python train.py --arch="uvit" --model="image flow-matching model" --dataset="photos of arthropod specimens (BIOSCAN-5M)" --train_examples=48750 --image_size=48 --horizontal_flip=true --conditioning="none" --objective="flow_matching" --cond_dim=256 --logit_normal_time=false --norm="layernorm" --norm_position="pre" --activation="gelu" --head_dim=32 --fused_qkv=false --qk_norm=false --parallel_block=true --moe="top_k" --num_experts=4 --moe_every=1 --expert_mlp_ratio=2 --experts_per_token=1 --shared_expert=false --patch_size=[4, 4] --layers=12 --width=192 --positions="rope" --residual_init="scaled_by_depth" --optimizer="muon" --muon_scale="match_rms_adamw" --lr=0.0031 --momentum=0.9 --nesterov=true --orthogonalizer="newton_schulz_5" --adamw_lr_other_params=0.0023 --cautious_weight_decay=true --steps=7000 --batch_size=64 --epochs=9.2 --lr_schedule="poly" --final_lr_fraction=0.01 --warmup_steps=350 --weight_decay=0.2 --adamw_weight_decay_other_params=0
Rows from block 5, named by matrix and row number. Rows with one number belong to one attention dimension. Each number is 500 + 50 x the weight over its row's rms, rounded and kept within 0 to 999. All counts start at 0. Numbers have three digits each. After the name is the row's rms in percent of the matrix's.
# v: attention value (model.blocks.5.attn.v.weight, 192x192), inputs 0-95
# proj: attention output (model.blocks.5.attn.proj.weight, 192x192, transposed), outputs 0-95
v.67 093:499410541436429494517508513416547499444570548557578511493463500586499518631511437536542487486498495567529628535459526453560504495536549472401517592476473527439431455471445493492468529463405518464559486480536464449524461590551516476460528380497411467538592511461443414510582363437522528475
proj.67 097:539541468519443545553394430627443518579302547531548462560512477461508464498488466486514502515475506489535473510537506408487494513530468523626432435444529454528544547546539401468475550509529544546517503520484522501530447457465448520527456557557500476444485518524545603514449554603506494504
v.68 095:416555531538507468589438421518515460413513573458488517456518487537537513506477467471521413583449463581575508559424598557468316481389543468487493473463489450435413425448552516471514455491478525504553496512559523532554480630491478524455531490489489521507460536423404413565502528524479483482
proj.68 096:539508500562418562403486508519585554593446539507510504482448548500537514505471501515500487514475443454388430402493404427594517457505490531503574472549471559491541554491445361527434460468538499541530467546464590386488484516584471498514495491424501495479548470595563629480489419439439597573
v.69 095:457540441501463473470528555561408395540484410388456464463489516549525541437508508593492462558460564435491516427527484560459460540562469443455469499564572432557489459541532527599571475509459522444507455442575536415438470462589508529508630497463495480466523487478524440491512584473453531476
proj.69 102:445503536478613520556589478420546554460529543512542478486413565513529436419503443480564435553530469506453441534528617453511592487436590448490540485491546521490482494488512524476426555464421544572499455551581514524500495485484504481510533537454530550609544400545500475416468459471540493566
v.70 086:508474425476423501384512527473423465427497455503425527428579489400489515516590411569469546547430486458571526482514508605476509482533436526488418472521526535592525510593569499420515485641577536362458454447484462571441523402476476534502437566444444518509543490525482469462447561635515471526
proj.70 082:575495535524602524540519430441519558502581512577468472522493428523481518451492550434454523471521511520480530478521530575506407449501503495506513500445439512430634543441427562543551418474487482533525506552449453460462610537523541502560537450540476483440491503439400497516477487497478469505
v.71 099:489557563398579576550396514496395516513488533513428481490490482552470512436464463492508568484432456541546552440443523505485587462544492508455514580490494620474518435426489597494550412573390503553421475512477520495546495578500549451543497481495477495461515583545482506484513454471518480557
proj.71 095:493449493510554503429554478476420469412497505470516512415473464434542458564522501447534439557547537433497449559551546583574450474487559447571402494450483452462475527503638488472485543509476524472528577515522503504483500409455462475556544493497470482489493475508422548489426449575385523506
v.72 088:446526485447517547503508451564488496508530517471516526461638440528420451440468298540562495555497451557514506481455499597510545398491485429441509456494510488438414510494531457506365467519476541428481505531579554496443461551524429462453486494493423422500448511457554488452555434609542533540
proj.72 080:596466521465537440467536521465552481571486564573494525544393545382595467507547544536478536537455571546645512389566482486527518473466509550469520529550498487514614487490539437472521500533554444512607519525487465477460597490505513507601552540456566506450472479399345511513455515501419441501
v.73 107:588493468517565456470343574475503532565502464500475486430459469550443578522445485535497606563538558314458549501467490466461488522526327558547492534535515464451541539454549557542528473499450530513464565510509482533496499438528548522477500564576556450531523558482443492468423549459585536530
proj.73 103:447557504473538477517654474514489477455615507457441534507478466513552477527626558523498446560532559468501482483530606570530579371485533451462490491533510430475360530495424595511473583578485519460529450464468458580485427515515517510479592433414421539575532432451536525480557450490474450533
v.74 098:565432362474406502444529534469612532441504508524463542551481515596466540528491489480413570428401530550512490549489431540536494590437576447461492486520572445474462499614525510477490599568449512624518482376527524438433490483567405461580484454486491478506588486541523429553464617463580471500
proj.74 085:542506529516489579530484473490405505397493534528618482461503454526533515501453521515483467486584460456519465470529567508372411505603464461487470551479566665521581518577492545574477364430572591439464544492426560380559522515526547463494506448537608509561488547525529586510512458581472480438
v.75 101:507474490516550605442495514525541460480458488437517417505479453595489479446559584418472482458530552458484465466484476612505459580434444434505437392505499391519525526553550465528595456568471599523515560463518483483386460479477473445460508532470462510453533498530542502594525512463529444497
proj.75 100:560527524580378502555524525500459526454494551566535535454491515455543410443467511506528452498518564515458492554498547379476533496503584502374500510510593595507460430542443559442416598436474583518457471512456559431582465556560484475497468475476602538566596505492562463443474507513535512480
v.76 101:429444475579426549497436420444456595564547425537457458575588538404442500525538482492496464540530487538496484574548530484533491527547465443370522458518497422503475429534552474464476572525384475461585549560480478464427482543482473488438403556469445563549513497483447465473485633583543471489
proj.76 097:580585513626441488440485457496536459448503572535479464391525507508586461495425473518409523477598508512488527489489538549469467584449489523552527472540509536551552519559542560510379496505605529466461448463540514499599525581452402505511613418504483521497525549554474461479523417481507553586
v.77 103:491422528557510525509616443456447490483571500592515488418430546433525457534498491512536476550492554507497429548517449526476464473550451575522479558498495599396459550505511389525533481460528536484510496596483487522563413546546561484477492535476502405474521522542408459495581537449466513352
proj.77 100:553520455526484579428457472494526415529481536470474553611507498587373510528493401559487513485478508424556503465588484487561506530447564473579522479546446383500504466523517567484458499623431411561503493534477461497530511471422499586558564529484419540578488484450493549431569433539362459545
v.78 097:526520493436527457525431498588447357492461514412526514449489458539503462444520469531464632461444493489512545482511478557442488494420435509425424604479512567552492401502482445615568546524453556409492478487508499490525512490489478526553578448500556500550507582518575489487427573515480490503
proj.78 088:627511456540539583551576458509487554442570625478512504450432513495571452514463564410424479573485435447451403580455521463570448488577525475439491503511556526399492535541502474506437452432489476585533530586555493446507458504580572408476459438522496476509521422545491498504487564491490471520
v.79 099:484540546487482504437525455484495476500554427441484448518496438423480457487450432456470500501470436545452494517418439557562388520386509577471548427475492522583513439576536389478461492462482519551449521494574535405543420533580516408498452421477538483492553496424487510484448459502484480460
proj.79 083:556423513566499560447454439490581412460465562508471562486442554552495440463541431586538480528426556513586495491493554369442564510573465545502484503492494521467503478407577509474470539539462439510518508507508494439545459548476565513550602545534475547554477576544471605439476538540422437623
v.80 100:447459557538679455643494573504465507481530471505596558453546534593475536495424489511547416608484539424478458517573455490551475442559477471521595463480519534412529424524481416519481564562575457477473557496512512481559408534540497471476464525550507528488454459540458448444495458511438491559
proj.80 095:472556522486381423449554460544566452575393392495529430491446484419504518426496487547477445488575469606544519463464505547479551585499528527454475467548433473517458517404580510482523489404492491480450462520505507501429526528472583586555537518482431465454577470520530510479558467469552542568
v.81 092:487526519580552509466524429460482480459425522451556465517533552547527521491539477473456521586429485513424503501587495544529580458552511453439509399446522501466585498476417437472479415426544505512517522521482533578461425424345490467428429510467472479509518544524555541513450553489433485479
proj.81 087:521495503510470470487452537464579602496502430552510448475531381486440508457482464582594553467469526440518486532444410450478457537473572505557498531494478465501525397561502460508441608530513513439502437514508467427505501636547479459565435515406442497493453511493433565500498478496564539557
v.82 095:500534512511449592517491476482431510510584498561574549497447497515488396453389482457536515480549527472494494444534559573531513565495399564558502476520477452472500544488530527403573455435571467600572432454481491595485463348476425523493601480547547512489447581575483479541484417582512536511
proj.82 103:561521474458488453526489504569381500524385554489361500479487493548565472505585490444472553549468441572579495561448420405492483547493450372486594542487579500483506444456495448562480557488490461527481585525455568506520534460540537462579405591439592409522482490447554527460507566529468515454
v.83 109:580523477468447495500434498506542461506533531541406529481515504498567500455504507558456548499494505450497467502524590563480470531504483404525367496566553553525539461512503386507539482572511517502534348513474596494509546452526502430526462525511476467463516491567661481541530537484458521529
proj.83 102:482544466480560565504585530538413637464511489430614522494435528446496475477521598424497425534493532437478565425545444511525446495538500443463491514479474517492514531549524531487580527381485482494476571533577488541498498449509516506448528419574493450575540494443489450538442612451499499485
v.84 102:503466468514504566426532502508479402457440516583529473594483456530471566557568416506554456448515559548481463498527548504483463532431568532536445500548588518531473464481487543464409553479526560492548447473413505594421444489425617484517505436495482494506481563491437500507600417469502548500
proj.84 106:518515480516490462487520484411567582504600504478453521564561474464456495443535522507445523488544407401434594434429448537431537486495471495558604561497633513515562568587398444480524459440516442575465479562456560455634591512609452485460432531485547505526488423511524435491509522445534500461
v.85 094:519500505479475442500410478531497469412415533561526491533427529431492477482523522424517519520561548493408544453632570538507544538562498525564571466380547525561540473509527473520517499436527485380440535575456521471462431382495472482528493495488564343452518470555563487532513552545546392469
proj.85 086:510509498529457601511542557460466479414596449408479503480466581517482563471598455466543431477483419473546417586525446413521492519389461448494462503633484561497494463494528548571545504510468441540574517447467477536528474498470593536473493520590530530527466449577479420384484491482492578529
v.86 105:489594590503431561493460387487473535468593553565500498371513573487569416527555520504480524512477490489446500602524547495431566513506474512508498576534481547401516503497454470503509465481420472520583448564460444482456561405550377504402460503429525429542456495601419475524470499389525577458
proj.86 102:443492450563475630440437539568473431532380517466525477574475532500450581505470511510518401475514527483459497525615425505588503484391515475529405506425451488540499487488559623460533466579486462463519530507474522533486338564402539488626535466506462548486528579497492600528556536490468525501
v.87 103:474533444449463498522524528502499582595515476484466611462474505509499420451373559563461538521433454524498423431538500482531488479582453525541465493502467573484440558450530487446520392544455590464489431446518508513572550451595577468494591578511527508512440534483475500419579549533344526393
proj.87 095:512481486520525550441464501575429445434524523516448485543509465544525538520497461449529445529554468455596504545538540501531558497437539514556472563543457476434482470474502508513491604480558562489431603527475424538440575361391438439517511451516470434432553542436438572534497532524557532543
v.88 088:539535506541447632578480442533485571502401548502503457440443475565502508434415473448510591459503540547440469420369437529533523512519495436519469533518519401554453475441516446522526585515439499507578520525457489503497415525384550512595455457514457444517494519509483465448530528531524520496
proj.88 078:505451609531530382461534480470448459492574505470555640476491508542544519544438527468533495514521436465617519523457507513419531576520481450477491555455538625525481538480505485428490542442591513601464504472412535532433567405553490411407451409441562446576605550529541506546494548475499528463
v.89 099:403475517498488517457513530514560459377483585477558548606562477465484452520476477505550424539441446508578486429439607383477500497491516476583570379545594464383440578526534446452501457491510535450534567425563553579494470539500493423488508484568562500475500463485476509553602519485538546537
proj.89 090:462491487528597502502502485465440537510522570566463489503542485521464417439593506531525516505527541560496526437605397551505445394523398488493357498504439538544560456485489457463489590456534526512480472432444491441471512506506442553512504576393514526531520474427519403438413452475461420525
v.90 099:524556578501492532526528574532518486513472478526492516518490471528511542433489511539515485534483432541376511492411529530567582487470499507437591480406508514689458434556512488521554520487591506467471495449513462484480511565528523470514473432492493578523529484477450559480484506420423552503
proj.90 094:464452519466553473519526425460539474512533584488527485382453561529456344504383482446555522573493482540576437618516483436507452556518512514484413558433375534423473491457513475465491529481444465537556542592574466531540442460412421506429536541490526474552523623486566450501462530477563517621
v.91 106:563538533513455537564389495481471547524556540424533541458541550550475616524550501543424483483508444467505492507425426443452488445517484524472545538444515463474589501423537622542456587519510447459537561527536466462528481458305430491502445514437519500519418532438554442515394549504515475501
proj.91 099:455587435533500415538428530479488366559439430507577458494460373452557487513509492573570626495491615582525602611531637512540551457485518485438525503505553458515493514540512443456501503524529507508497451423480553465426476586596513461519492538451471488401596512552440566572515445551498473568
v.92 100:385471475535532497540514549469499501496504527420493456435539439498514489555481494501529518541528419454531610523428498572590502592457492510494492572617526433504464569545519579510469453482493448479562531539443516400529586550479530500470469511447562547475540506516523602555505497505530565473
proj.92 097:609599501509472561467439518555504556584492576471526509536467511606505490482543501428456534561373546461554503579529542440550514365483509434540446437398527491489534475471518434540474547522491487474525393466595516541448459442445545434446555513503444379513518527475482567547418507539513521431
v.93 096:539576523468547399455507422525529487565529456474494454451456434511536594505482496566522472535548544374493502459508462590527450466501470486517503390431509503581456461362472465587467492415570477514501552521588429411464576545472480474482452520565560535504591475454530528490534496426494509581
proj.93 100:542407493580551518531598418508569494451571406476466458480543469512532461459397490546510498528527557537456549515404449429524490533514502556435525526404475501527416521553486506545488545513443472540437494561484517530483449501558482441433557529515468595504490533498479492475496522521612508486
v.94 095:469519484498495524548473535546503545530621508528556506497548514530556465483460479578490481480478557515474552506520399507443496485421419553540498478537479588541422465456457524495436520463449430478551469521548336534512560507420539515500491572478553477486486498432577553437431572536519593433
proj.94 091:576436545500554549477474564537514405501433531588423550510541505464508439536493495468450588550523496480499564477423453511565477468540516473483537449454541436502582490444443485490527507452525503520461475462493502586513525577592505555445522475418545510505465474506462452651530462560485457569
v.95 101:596481471527451521450624530523565505521574493454468545399418527573495557459543556436521536482523515414627496415421508509502560538566551476531558510571387496478481477539454480473541574542481516465493410467439462550527484445471528436526578582505488520459450493441431510507456459416437411512
proj.95 108:407556484455525525553390496499402515568422524608498448605492526489478501433449480479513438513465540463525462581532498495476579506518507511509510514460558465440404513440508529490568482518499489561443536473499497485497469460501509541489473505535626520513600554533630490531468592603583580439
v.96 101:541533461403467534492487481533498379459531503501541436465454471588555464480551529384565539468483505492429453469561455470444514514525517520553383499519502473549524491590569550454543460559479521497408510411506488471518526484446622533540508475513607515464531523467552538514501456451484521525
proj.96 106:395494558527524519523541598466415535501379499590469489482488465578509451531381535503448534573479572542539465466505524479476457503380429491493493508522527572476507535442460565441551484469419498508495516458509496489501541543566429482481528488500451440450499514606433459557521591462481544485
v.97 097:547486533493510461537539457475546499529569543479475473434521461485465499462460579468508454468409522492476450418577446540461516506514498411486528549525555545382563514547496629506470430498511535534492421550432533489458499497521470562504483450441425499533554482501532436590493581588545661553
proj.97 096:395511437497430540402577527501619482464520529494495479507486491454464479511494434491440530503507409483479528516560492439472533463534499518537501391441459550542487437385516460510595529413508503524476514601497427513528432479413600545449408475482561527564432452487563475487480467453527421506
v.98 091:475466535456503651538527527515442545461479466584500533566546563397462403589515475510538447517503534500471497470413453498427449493626552487538500582596483529552518490576511511463490537514536511458471528510520476446465575444447504578538459524465454526512525571540484496538486392521456517432
proj.98 103:500501435524455403545492543506440524478453418464487523460447504549451526428556565563578541483524540408510481566520543419637505506442452624562448493476502484432500517475478423563513499484415440482427493529556485495484386503535516562438536515495446433488513473553511394445318383471581508461
v.99 095:442523463504419516472465464506592472489468472468551389524529495474485547531561449489474577515489544563457523481482507554572578521442540504516548429391377538501504461436458506562483475420474528541444554519485466456496439478495510537444397521554499566503527507469448524505549494395418372473
proj.99 101:564451529459547432499530458539492502617542522488515496553427446543534449445604482557568458501556544488472503525439563539544388511612512548411565545599464473553501521638506525467508482442505518551468547343472522502556521431510499512532598540507542447537466522461494539541521494442545533563
v.100 094:490522536515460558567529552499506510531479543472572567533477624457542463466580577523464476431528588565522479540545448433415479544571508501508477454540522425441485568482495478408508543489486436474547597502544461521499528448405497463473486485491517498514546482405521467532502556504529563468
proj.100 096:547487486466552377559435549490480473408431550555505528477511479578417501501542485470503477453453399478532487569498400575463532360560440532472387471544521557504553472412488499486447551536533467557425489383528511495486365532434406577520539499554578459423461516550458526459447469531484545472
v.101 087:464517483482414441559432459475482547484498535479476552537431510519537626498504528417518568482429478476474473498416474552520432619522486447562534471492622456531447542544557512581538500507519478446515564495511474400490518453512538590579521566371445482420531434412534483504500571515447511544
proj.101 091:517530449548489544480490507501513487476519462581561443490556467486520495499577466466486486518546435607534394423481483485445523466496457432413442443506423522494451476490526529506513472434474503427515541551526461521469472506517599477338571454413432583476521494529471509399544472461476413461
v.102 089:562506488559483492512512505522550474642419554464560574475471568437532605527403557546459542548365460456491507452549542479525486589423439486529531521467405549499519586546555581456580444508558513551509522488475553466509557468406507468475463514472516436479510501485471476532489434508525501505
proj.102 092:492497512553444511458460520516485481417581490522524510455461536478476603573505420486531464451601566493565497581528547459487486463612480522458530492484471491453566465481500569536444411507559528486460531522493485578554505439502500509501494473541545476537506493521510486461518522489407434495
v.103 106:485516525484458513519475521499539510478586586499502558445525515534472412504482475518530459520568502576592499562464506566474417590528530496521516521503492470439508438428545515526440505441517522406550577444445411530523454539443513506442416531456498535514498467408555531490450478519536540416
proj.103 107:485475452469605469514556444508482558491488497482487507459479523516501537558536500533609442491462443525400437515504541467440570466508569496480490501544522567378532499401499459470506512473363495470531489535416563504590532472425626578493480502491595514463530594449455490599497512507518532520
v.104 090:447503484440466501499424654532441511535516498478469464431463524541583487521516481507495436524470535496452541467539423645462516571510435563569543453566525568484531424487509511485498504517409379492562490427412562608494448457516484528496538538394583584453549532527454449445537479413488447442
proj.104 098:489483532511515431499528431541463581499501490451526493469478550487547511484462553464493485390562506425434515541443486423431518408430563538512404547454386515556510513496465418451493453478470495643431454606537491511388499469472417459510623409534459424513428502571598467524462565530493514595
v.105 097:563490452607442461604475521433471515412426520469506441505523568501524496521457524482399537465479466499520535497587499521505550535554563476581450533434510492444498408537475434464596462483480477394503467588549532549516446501515459470428546564516587488537432430523536595573485550493503422446
proj.105 100:559530569519543496434560500507506411428559503523508653480535420486533549486520555588571406425489469460496494537488553449507513486601504568518481447461539526532413547531487576560420507586527518511463447518414505455455467464533553410518506480529477506486430433593517541455563509398564506462
v.106 105:407465443427593550494504573502453466558588476425485580461490467473605433452599511462551485600463465465550442522354482492560435511472524488506477543572470452514484406484591497464571477514616503471585530437531521474440612473478532481417498536467596512593519464530546532512507616492489502477
proj.106 112:431503650530531452499492416432515474506542472555545503520569549473492556552504441504540440443445429511450509472514481458495505518522504478562461597496453523489449515495551440527541521382372491462512578494437549431527535416510493487479459528442537476451506476521481474590507493527529444474
v.107 093:488453463520421474530436501533528567476540428528500431504531487489522490445485577488523523586462457512521472543509402578498474562517445507608519536520459419462479583479469501500528489579467508500467442523515600507502508578583485461514537479497506430484448610570454476446521416462447622502
proj.107 100:559569449551581467475459552474506511493481474519454584408502559459474423448486443416401484404511499563589554524431442457491534503470490488459369428572588452490484531445475490521583537494539500503539465569472442468489476492533464492443604554494542488575426484454490528457353539504524517450
v.108 105:407490491471530525469539548512579490430463521510493537592538488475433445484407528483451530535500505483468524528478469437532487491471441550502456527515441499453515486460548469483616411501383458592605583508454487482506505430562568558545530473544537476405478530490503547523499491540612526435
proj.108 113:497503526527505456557499557486474461546388518469439412394510480524457491572494501589469512480452586484475479475504413504399496463479439564490622483457529478564452547521483537494498480554537537538591471410544554587445536523473512462461551526522541547557439596573482511543517530528444564533
v.109 099:463507493465574486490536462519612517552540448511507603526432486481507565577634449580492521528524534489521477562372469466446560542470460556520514396475521554452522530490472482626543429512451518419573566415523487528534529474454469426449536525523488533498507522476531506461550404499598556421
proj.109 108:496458459512555530492434535488421527456412449545492495475487447637525440452573489503517505499442490549509434466444502556462464417550418446491489626511503438537514496401538477474504575479401472547588515460400527458494376541521510611533609509523426490518484558528465566514474493501442569414
v.110 091:434511534416466467485477420512404482438456501404528581511501582504457489503482503439488505430400456556511473500521445583489571525547424543494480557535514495444457575481448386465597505585565436599496501490462538482482513512555382514520439529461560544504471488599466495507485500492525476584
proj.110 095:597480590550510538541532552478580435535514554554540377552498467447535508534390462513590545475454550549532470445516476543513482521516530492543484475525535520529519405527472554515468376467496469523547551639618491536507475546576459453541557516434515498441416494477484461503471515561508485485
v.111 097:584470555483560461487461496498584411537544497437464492527489570386548525470535525527522542567506405432521497488447486485428468585552517538501400546518526474558542463481534495456561393394510597536515495602423418492509585482508541515477476483503462527551522518470421485487453550497504549573
proj.111 097:387495499523454537390441461501558584535536486492434464566528518465444583471490515487448430460514542486528459423522504491461519509482518596496503464496460562481569511544538420550438511491550412541531539527512530430512562473567492610464468500432409424622559486483559469462549504464528384551
v.112 090:401397572483537519542554442506513445477536417529580369520505519512419515438479438473514578602469574603468532484559460423477473352509542455452563488457565465522440486549504548520423478508486516543475516462533472510461442544515393543505451495481543461561484550509484453531478477499460461485
proj.112 095:483500470480482481575448584579452491516472518489437508500486400459500525505513602404489509511527498510474567508560559401495501594597505479539449516456509463449498552440518604544537512490484438549401608435609480455482480585516490523525469508570445593453507531437515420524516489474472408446
v.113 114:550565462432526533489539522460567463531440601492472504488473564583519501586553564521480545399499578415531520538377469396440499456443481510493442616478428439469471496524519477510590448453489620498613539503496550541532493517408541470475424490581513526512532548544555587506436460599590529470
proj.113 126:584522501474472467478518553458502425502463405469518454479535497583469590512449388544603444555505397469534579408504517503474440566453474467496525469504477560430514450442470559545420499532527465487563513477431425539519553519471487445484493522523513517428554517536428488540531641561470594515
v.114 098:514498486494438536437487518483488414420485492540477448514406506517502495415501495554505511428400516536516533486518526583462545532490500459425451555506483387500471545544579476415499435426565488421418382535551490527505466535520350487514538567461449524582408475494564530529521560458524600503
proj.114 108:508480538503470538462426577477577464645524504425481527530467417353523461547469489432521491492404464534526451452437516553503561594465409543514494474553549566506462531523449496606590478627512547438515554568499481479505518511583499519491486534491475488458502530515513581483453483535538525427
v.115 093:477516450501484477478481503443556395408438387494437550484432508492499494460469465479510599520473444538478488479483502573508483521590463446489495576448569514510537481502495507534607581502566498470509509412464524555558574580555550465603555424548490549543527569476581544494400497515529546506
proj.115 091:526592528497478555498426491543559445512531509533445566522569495527481552440476493495559527581500557513547350480382489466547561496420526571543485424548449513512351543549509479485484469533538583480556475536513513423538501530566526499476543457389530500509478461563515501493542623412485471466
v.116 093:440587529545556509482579508530471555499478532439505524416492447561436431525540488494466421447378427559544519431527472464527565476421524583490515435543490468521520434545407516409535453523539447659493505490484419404489477541520551494523478500422533455492440472558523558500474558459459531528
proj.116 100:546464469491436484494549482478549463585409471496501483487602474349536545537497551577513570450473566434461563491529532449533476497510494513627529503522506452437516520514492483589567470548553490526436481460472538607455492432490512510538456484535568445605548558421571464507369438534572493542
v.117 105:484445577487472552532562528415463547458499551540527538617490465427435414522428565489497456531561498579472524569474470545555439401544513527488521457464372469487451492526537442442480477585464500496507509603528450503445452446530539481525432475550430457524471484618506491515561569509456457496
proj.117 105:551552535576535485560463498541502513512462427460482502476502482539522483461520532517512430500513566480483555482486531414534491550543406638477568550471577486503519466518461562592494477486553478528484521468567500606461480545565481486507474505522557459586458536485458487548521407535424434411
v.118 098:570575444461509499483426481496453550549479458487458629502447426482473479487519497549419522525473512475559556507485489469469502543605475513572504535534534480414516506525499567439572450580547482436512466479514594528534507473416500501449479489512544644444464511506667497530535564562503574502
proj.118 103:528598462506491533355504461413482411478561394483502437423540537575518496535399548409541478458489406474486484441536569581543482533420462501535543536476463497484504407474486609519539492491492471387586477455467482518570490502470466462582432488388524452560498492627428463479453463524534510511
v.119 103:488417490479541536454575439532596491501421499506491416505547493471457461557562515587497514455452585532472526598463544452554510482498505513496492610497480517572449514497510472466413490588499493492503409338473568476456402469500494521409551531559483535474633540512507509490496451515492512440
proj.119 098:542596491535562493510497561521443471443507502544532580471379484543481538566473474487546440603573456549622576478463438502561521481387530476481557558549536480508569521502513454537458520544444553544579557577479556524471532501563476550498575443535464479418472471504469402453438523442446531524
v.120 097:529508461456533435536439533403490492520473442504455506629558432504533440577582441433536535576558543484455459475538512501412473557507564520453471511460596533482428544479487573542444497446471471401451503548548494570508443406506450477528421539511459505528545469431488570509472456547512597471
proj.120 094:521471465546455523426561564597432497484513449440472573491418519536527505378575507527501457397435512496463468495522469544546513447557557435489464451441593514470487541533575417483480512497493551495543522461482616413575540550443577488545506486491463420387427507526516482459538443522621530537
v.121 101:475464484568484484418579553600506412452499547522480503519431496550415594522531489501501502504494452545491460462509562426508491455521442570552542458511475374370583547516512574514567541430430525420502556482460517497529484502444495476542483468483558539488468461419577456581474498516508549470
proj.121 109:511457489447470507527434498530507444433543464553529580475409500549549538443417524432524473571505462549515534497561553487453447571630507482498504493456522588467474477467542465494493587552521416472536431451560478504506535522419529489543450560556497561491490464543426585494544411409563578492
v.122 090:519517438488582508502523503551522483496426531422431547466404481656574554465477584404494489533439497474461500637566523479449577450573471597488475455509464529472534493516444556481590453480472532492507524511474540567548497569522548528491468556526481458473490524436469408523487512537460545527
proj.122 089:444568434517531524452515438488552509483566479499475482556516438598567537576453437578452513485598506462542526494549532400449461500469475319478546578501416513557516338520496460592492472428459467539516435487493488528514489515476474507524517503474488510535497497455486585519522541514510549623
v.123 107:497431543515470498484528466507502559542512371501484473572526522502389507559433500544461502474462499600425531535607452592558513468449578486498574504535585528528536519527527528506369463465462521531490568534497454506483438490508375581502509473480457519485560404524511570450521534427505316449
proj.123 104:449515462525509467501580519533532513530561546511543500401395531542484445403549539469473458531589411455402564432462489446503544517575408519481480400538488396499460544525468474462552473547470470493485508460546412517394450560547529471447524580518481530492463508479499484520450453471525485453
v.124 100:506541576512484485451503503519523535501407526495537457543523513504460490536535556476405526503443542550469539507485490408547558505510521493549498418424544542524632491456461518478488504576493455573428524453430501482531502457542482474553542509409452520461436483495444448573458548540492391433
proj.124 111:635497411541504527433507449475581486490413584477510500469463474542483468527420503582496499536539552529580495496467401528456539407503509525497531492533487408553417534672408523504482506569515450534545503507595498498436505542548490413503525468604492475538470502474519488467488450392587573570
v.125 092:444504553551463594531487460582526520451456557523514453550459579440474537571487498465493584440549468566532563531471418482413551451447542517479535416555517527504526474527469517448454483390513472415474459607513523523433376478539461553481527473484579550532467492498513478465524538443519368539
proj.125 092:595447564515544378532590451553428568604484455568382575529508472563480558474567496483492397516537476499527611577567582511428471543582602515464503478478505504486577533492533528566520516579474481579453498448628404505452522540502510534489500484606472488541449540504494559557490460412510605498
v.126 086:476482562464597550521463583567533435567461526462444519557423468507586498444578433465534485606555509414506516495597478503467479474488571513516563537517458474464594553435543452464501443472544439506409473436450440508509496461498495519513491489511532458451515570450519398450503470513510551428
proj.126 097:452440433484442508470565450497507459456567446387503472549462504475439477582491588404532598456484534506515473610551518453478503406504507539538446550553509551625517452571433337514510414483533506578452461443534592577449529457369458567560531570508427418455499502455607494546465505527503523533
v.127 092:592494583530584615543512513554556544541513519471534489462543534490444503481488391532484555474491553349445577496439463425495464528449407436501489494494563480461442515449454489472556486478478593519549512511551586528569563423566503573484445508484534458401511506430541563522459512515590463519
proj.127 097:558427467462497556536486457435467494490417459556424568506479581499500608537529497533497607439503466494498560464567566542530492429554542502471514417450411503473474518425576493557472487516508476540521522498535452415451537407500542528443434570568548505515533596539494520489507571446494493490
v.128 103:480423530505476527418492507462508511663512372441471567505412458443423512515567464548449451532500435511585424473520489506594558538599497528514543416545486555577522562486424482466464590490483483586514550467603496533503496434523492455347579566434557460469497493527511559443461444393496490460
proj.128 094:473396562490455539555531643516532502538479486484505533475479511533545555475395530520625546490342538484511448439437511576508474557482575415533498477437471559501470466488542442545434438538574582465470489543451450424511493513574438471451452518484441577489547555473496439528471503466433535518
v.129 086:415457473588583514523465492427415470528450546501456587447514533582482497509458467506539393508461489489482466455464489534486580431529498440454545583481546431472515493449461511525498446524438466533608541502495504424594503612515453489466596481464394576494448479480519612463554457523484544477
proj.129 082:545559551469528449452493569564529469525456461409555455487484535478372568503451481499422484385466491485508416558436508477524393443522506566516478445540512503449540507517483590532534610556500435406480486509558452521507516525507460590494380552593511461518549532454454365480499502554582599497
v.130 093:554518465549516477556372468510461639494567491413453505462448501444509556467531597576553448517496490451568415444506595469472479451545481524505481549569436545357488478422524505536515431485422489410536551494453559491537517563499547456518438512474531563463468461539497534455471573502573511511
proj.130 102:484524495376455523510486545541596547570470513446469469541581515477432467591344452483429558475475532500608474437479505476549507414461487456463502412426516524550516522546442456465465601554558508498490468536536546474486488583526443504479469480478490409413543540539476516554363500594518550457
v.131 107:435476470560468488477486516465593480560494481496558420508505491554502534486507454580541516578473569518460634521577479493498542469433583527500571501484550513434539490510517487560490413502470420384534461481508636524525444604458456534481470504507628552496531553426479515554486483419524567521
proj.131 097:470487522440444484548451496573428502510520572485392582459553482452385530488485494510475478434423449468492445514482494490503578505457472515539524526585513430503525458405516447489590525485498576565521550577547477503542544434449494465463451540597466444460551482411441494497477476516518633485
v.132 105:466492560379505578489478499509517515459509480510466490508510567446499502458498553505367463468489551490499506629453456458546547592499464568441427468433483507592597410551468471561620493437474471452431474644493517512461497478488564407532512420527514564516486499458492449460465545491400472587
proj.132 094:570559428516471509510549499389468467415489524477516507510449542483517574538427503529510527600502448544456532510525488524471489464492466553518556561499527539429560494504436427463587557476493460516520484449545516409585535520420487536488408516545492543447477506470574515447530429496501520514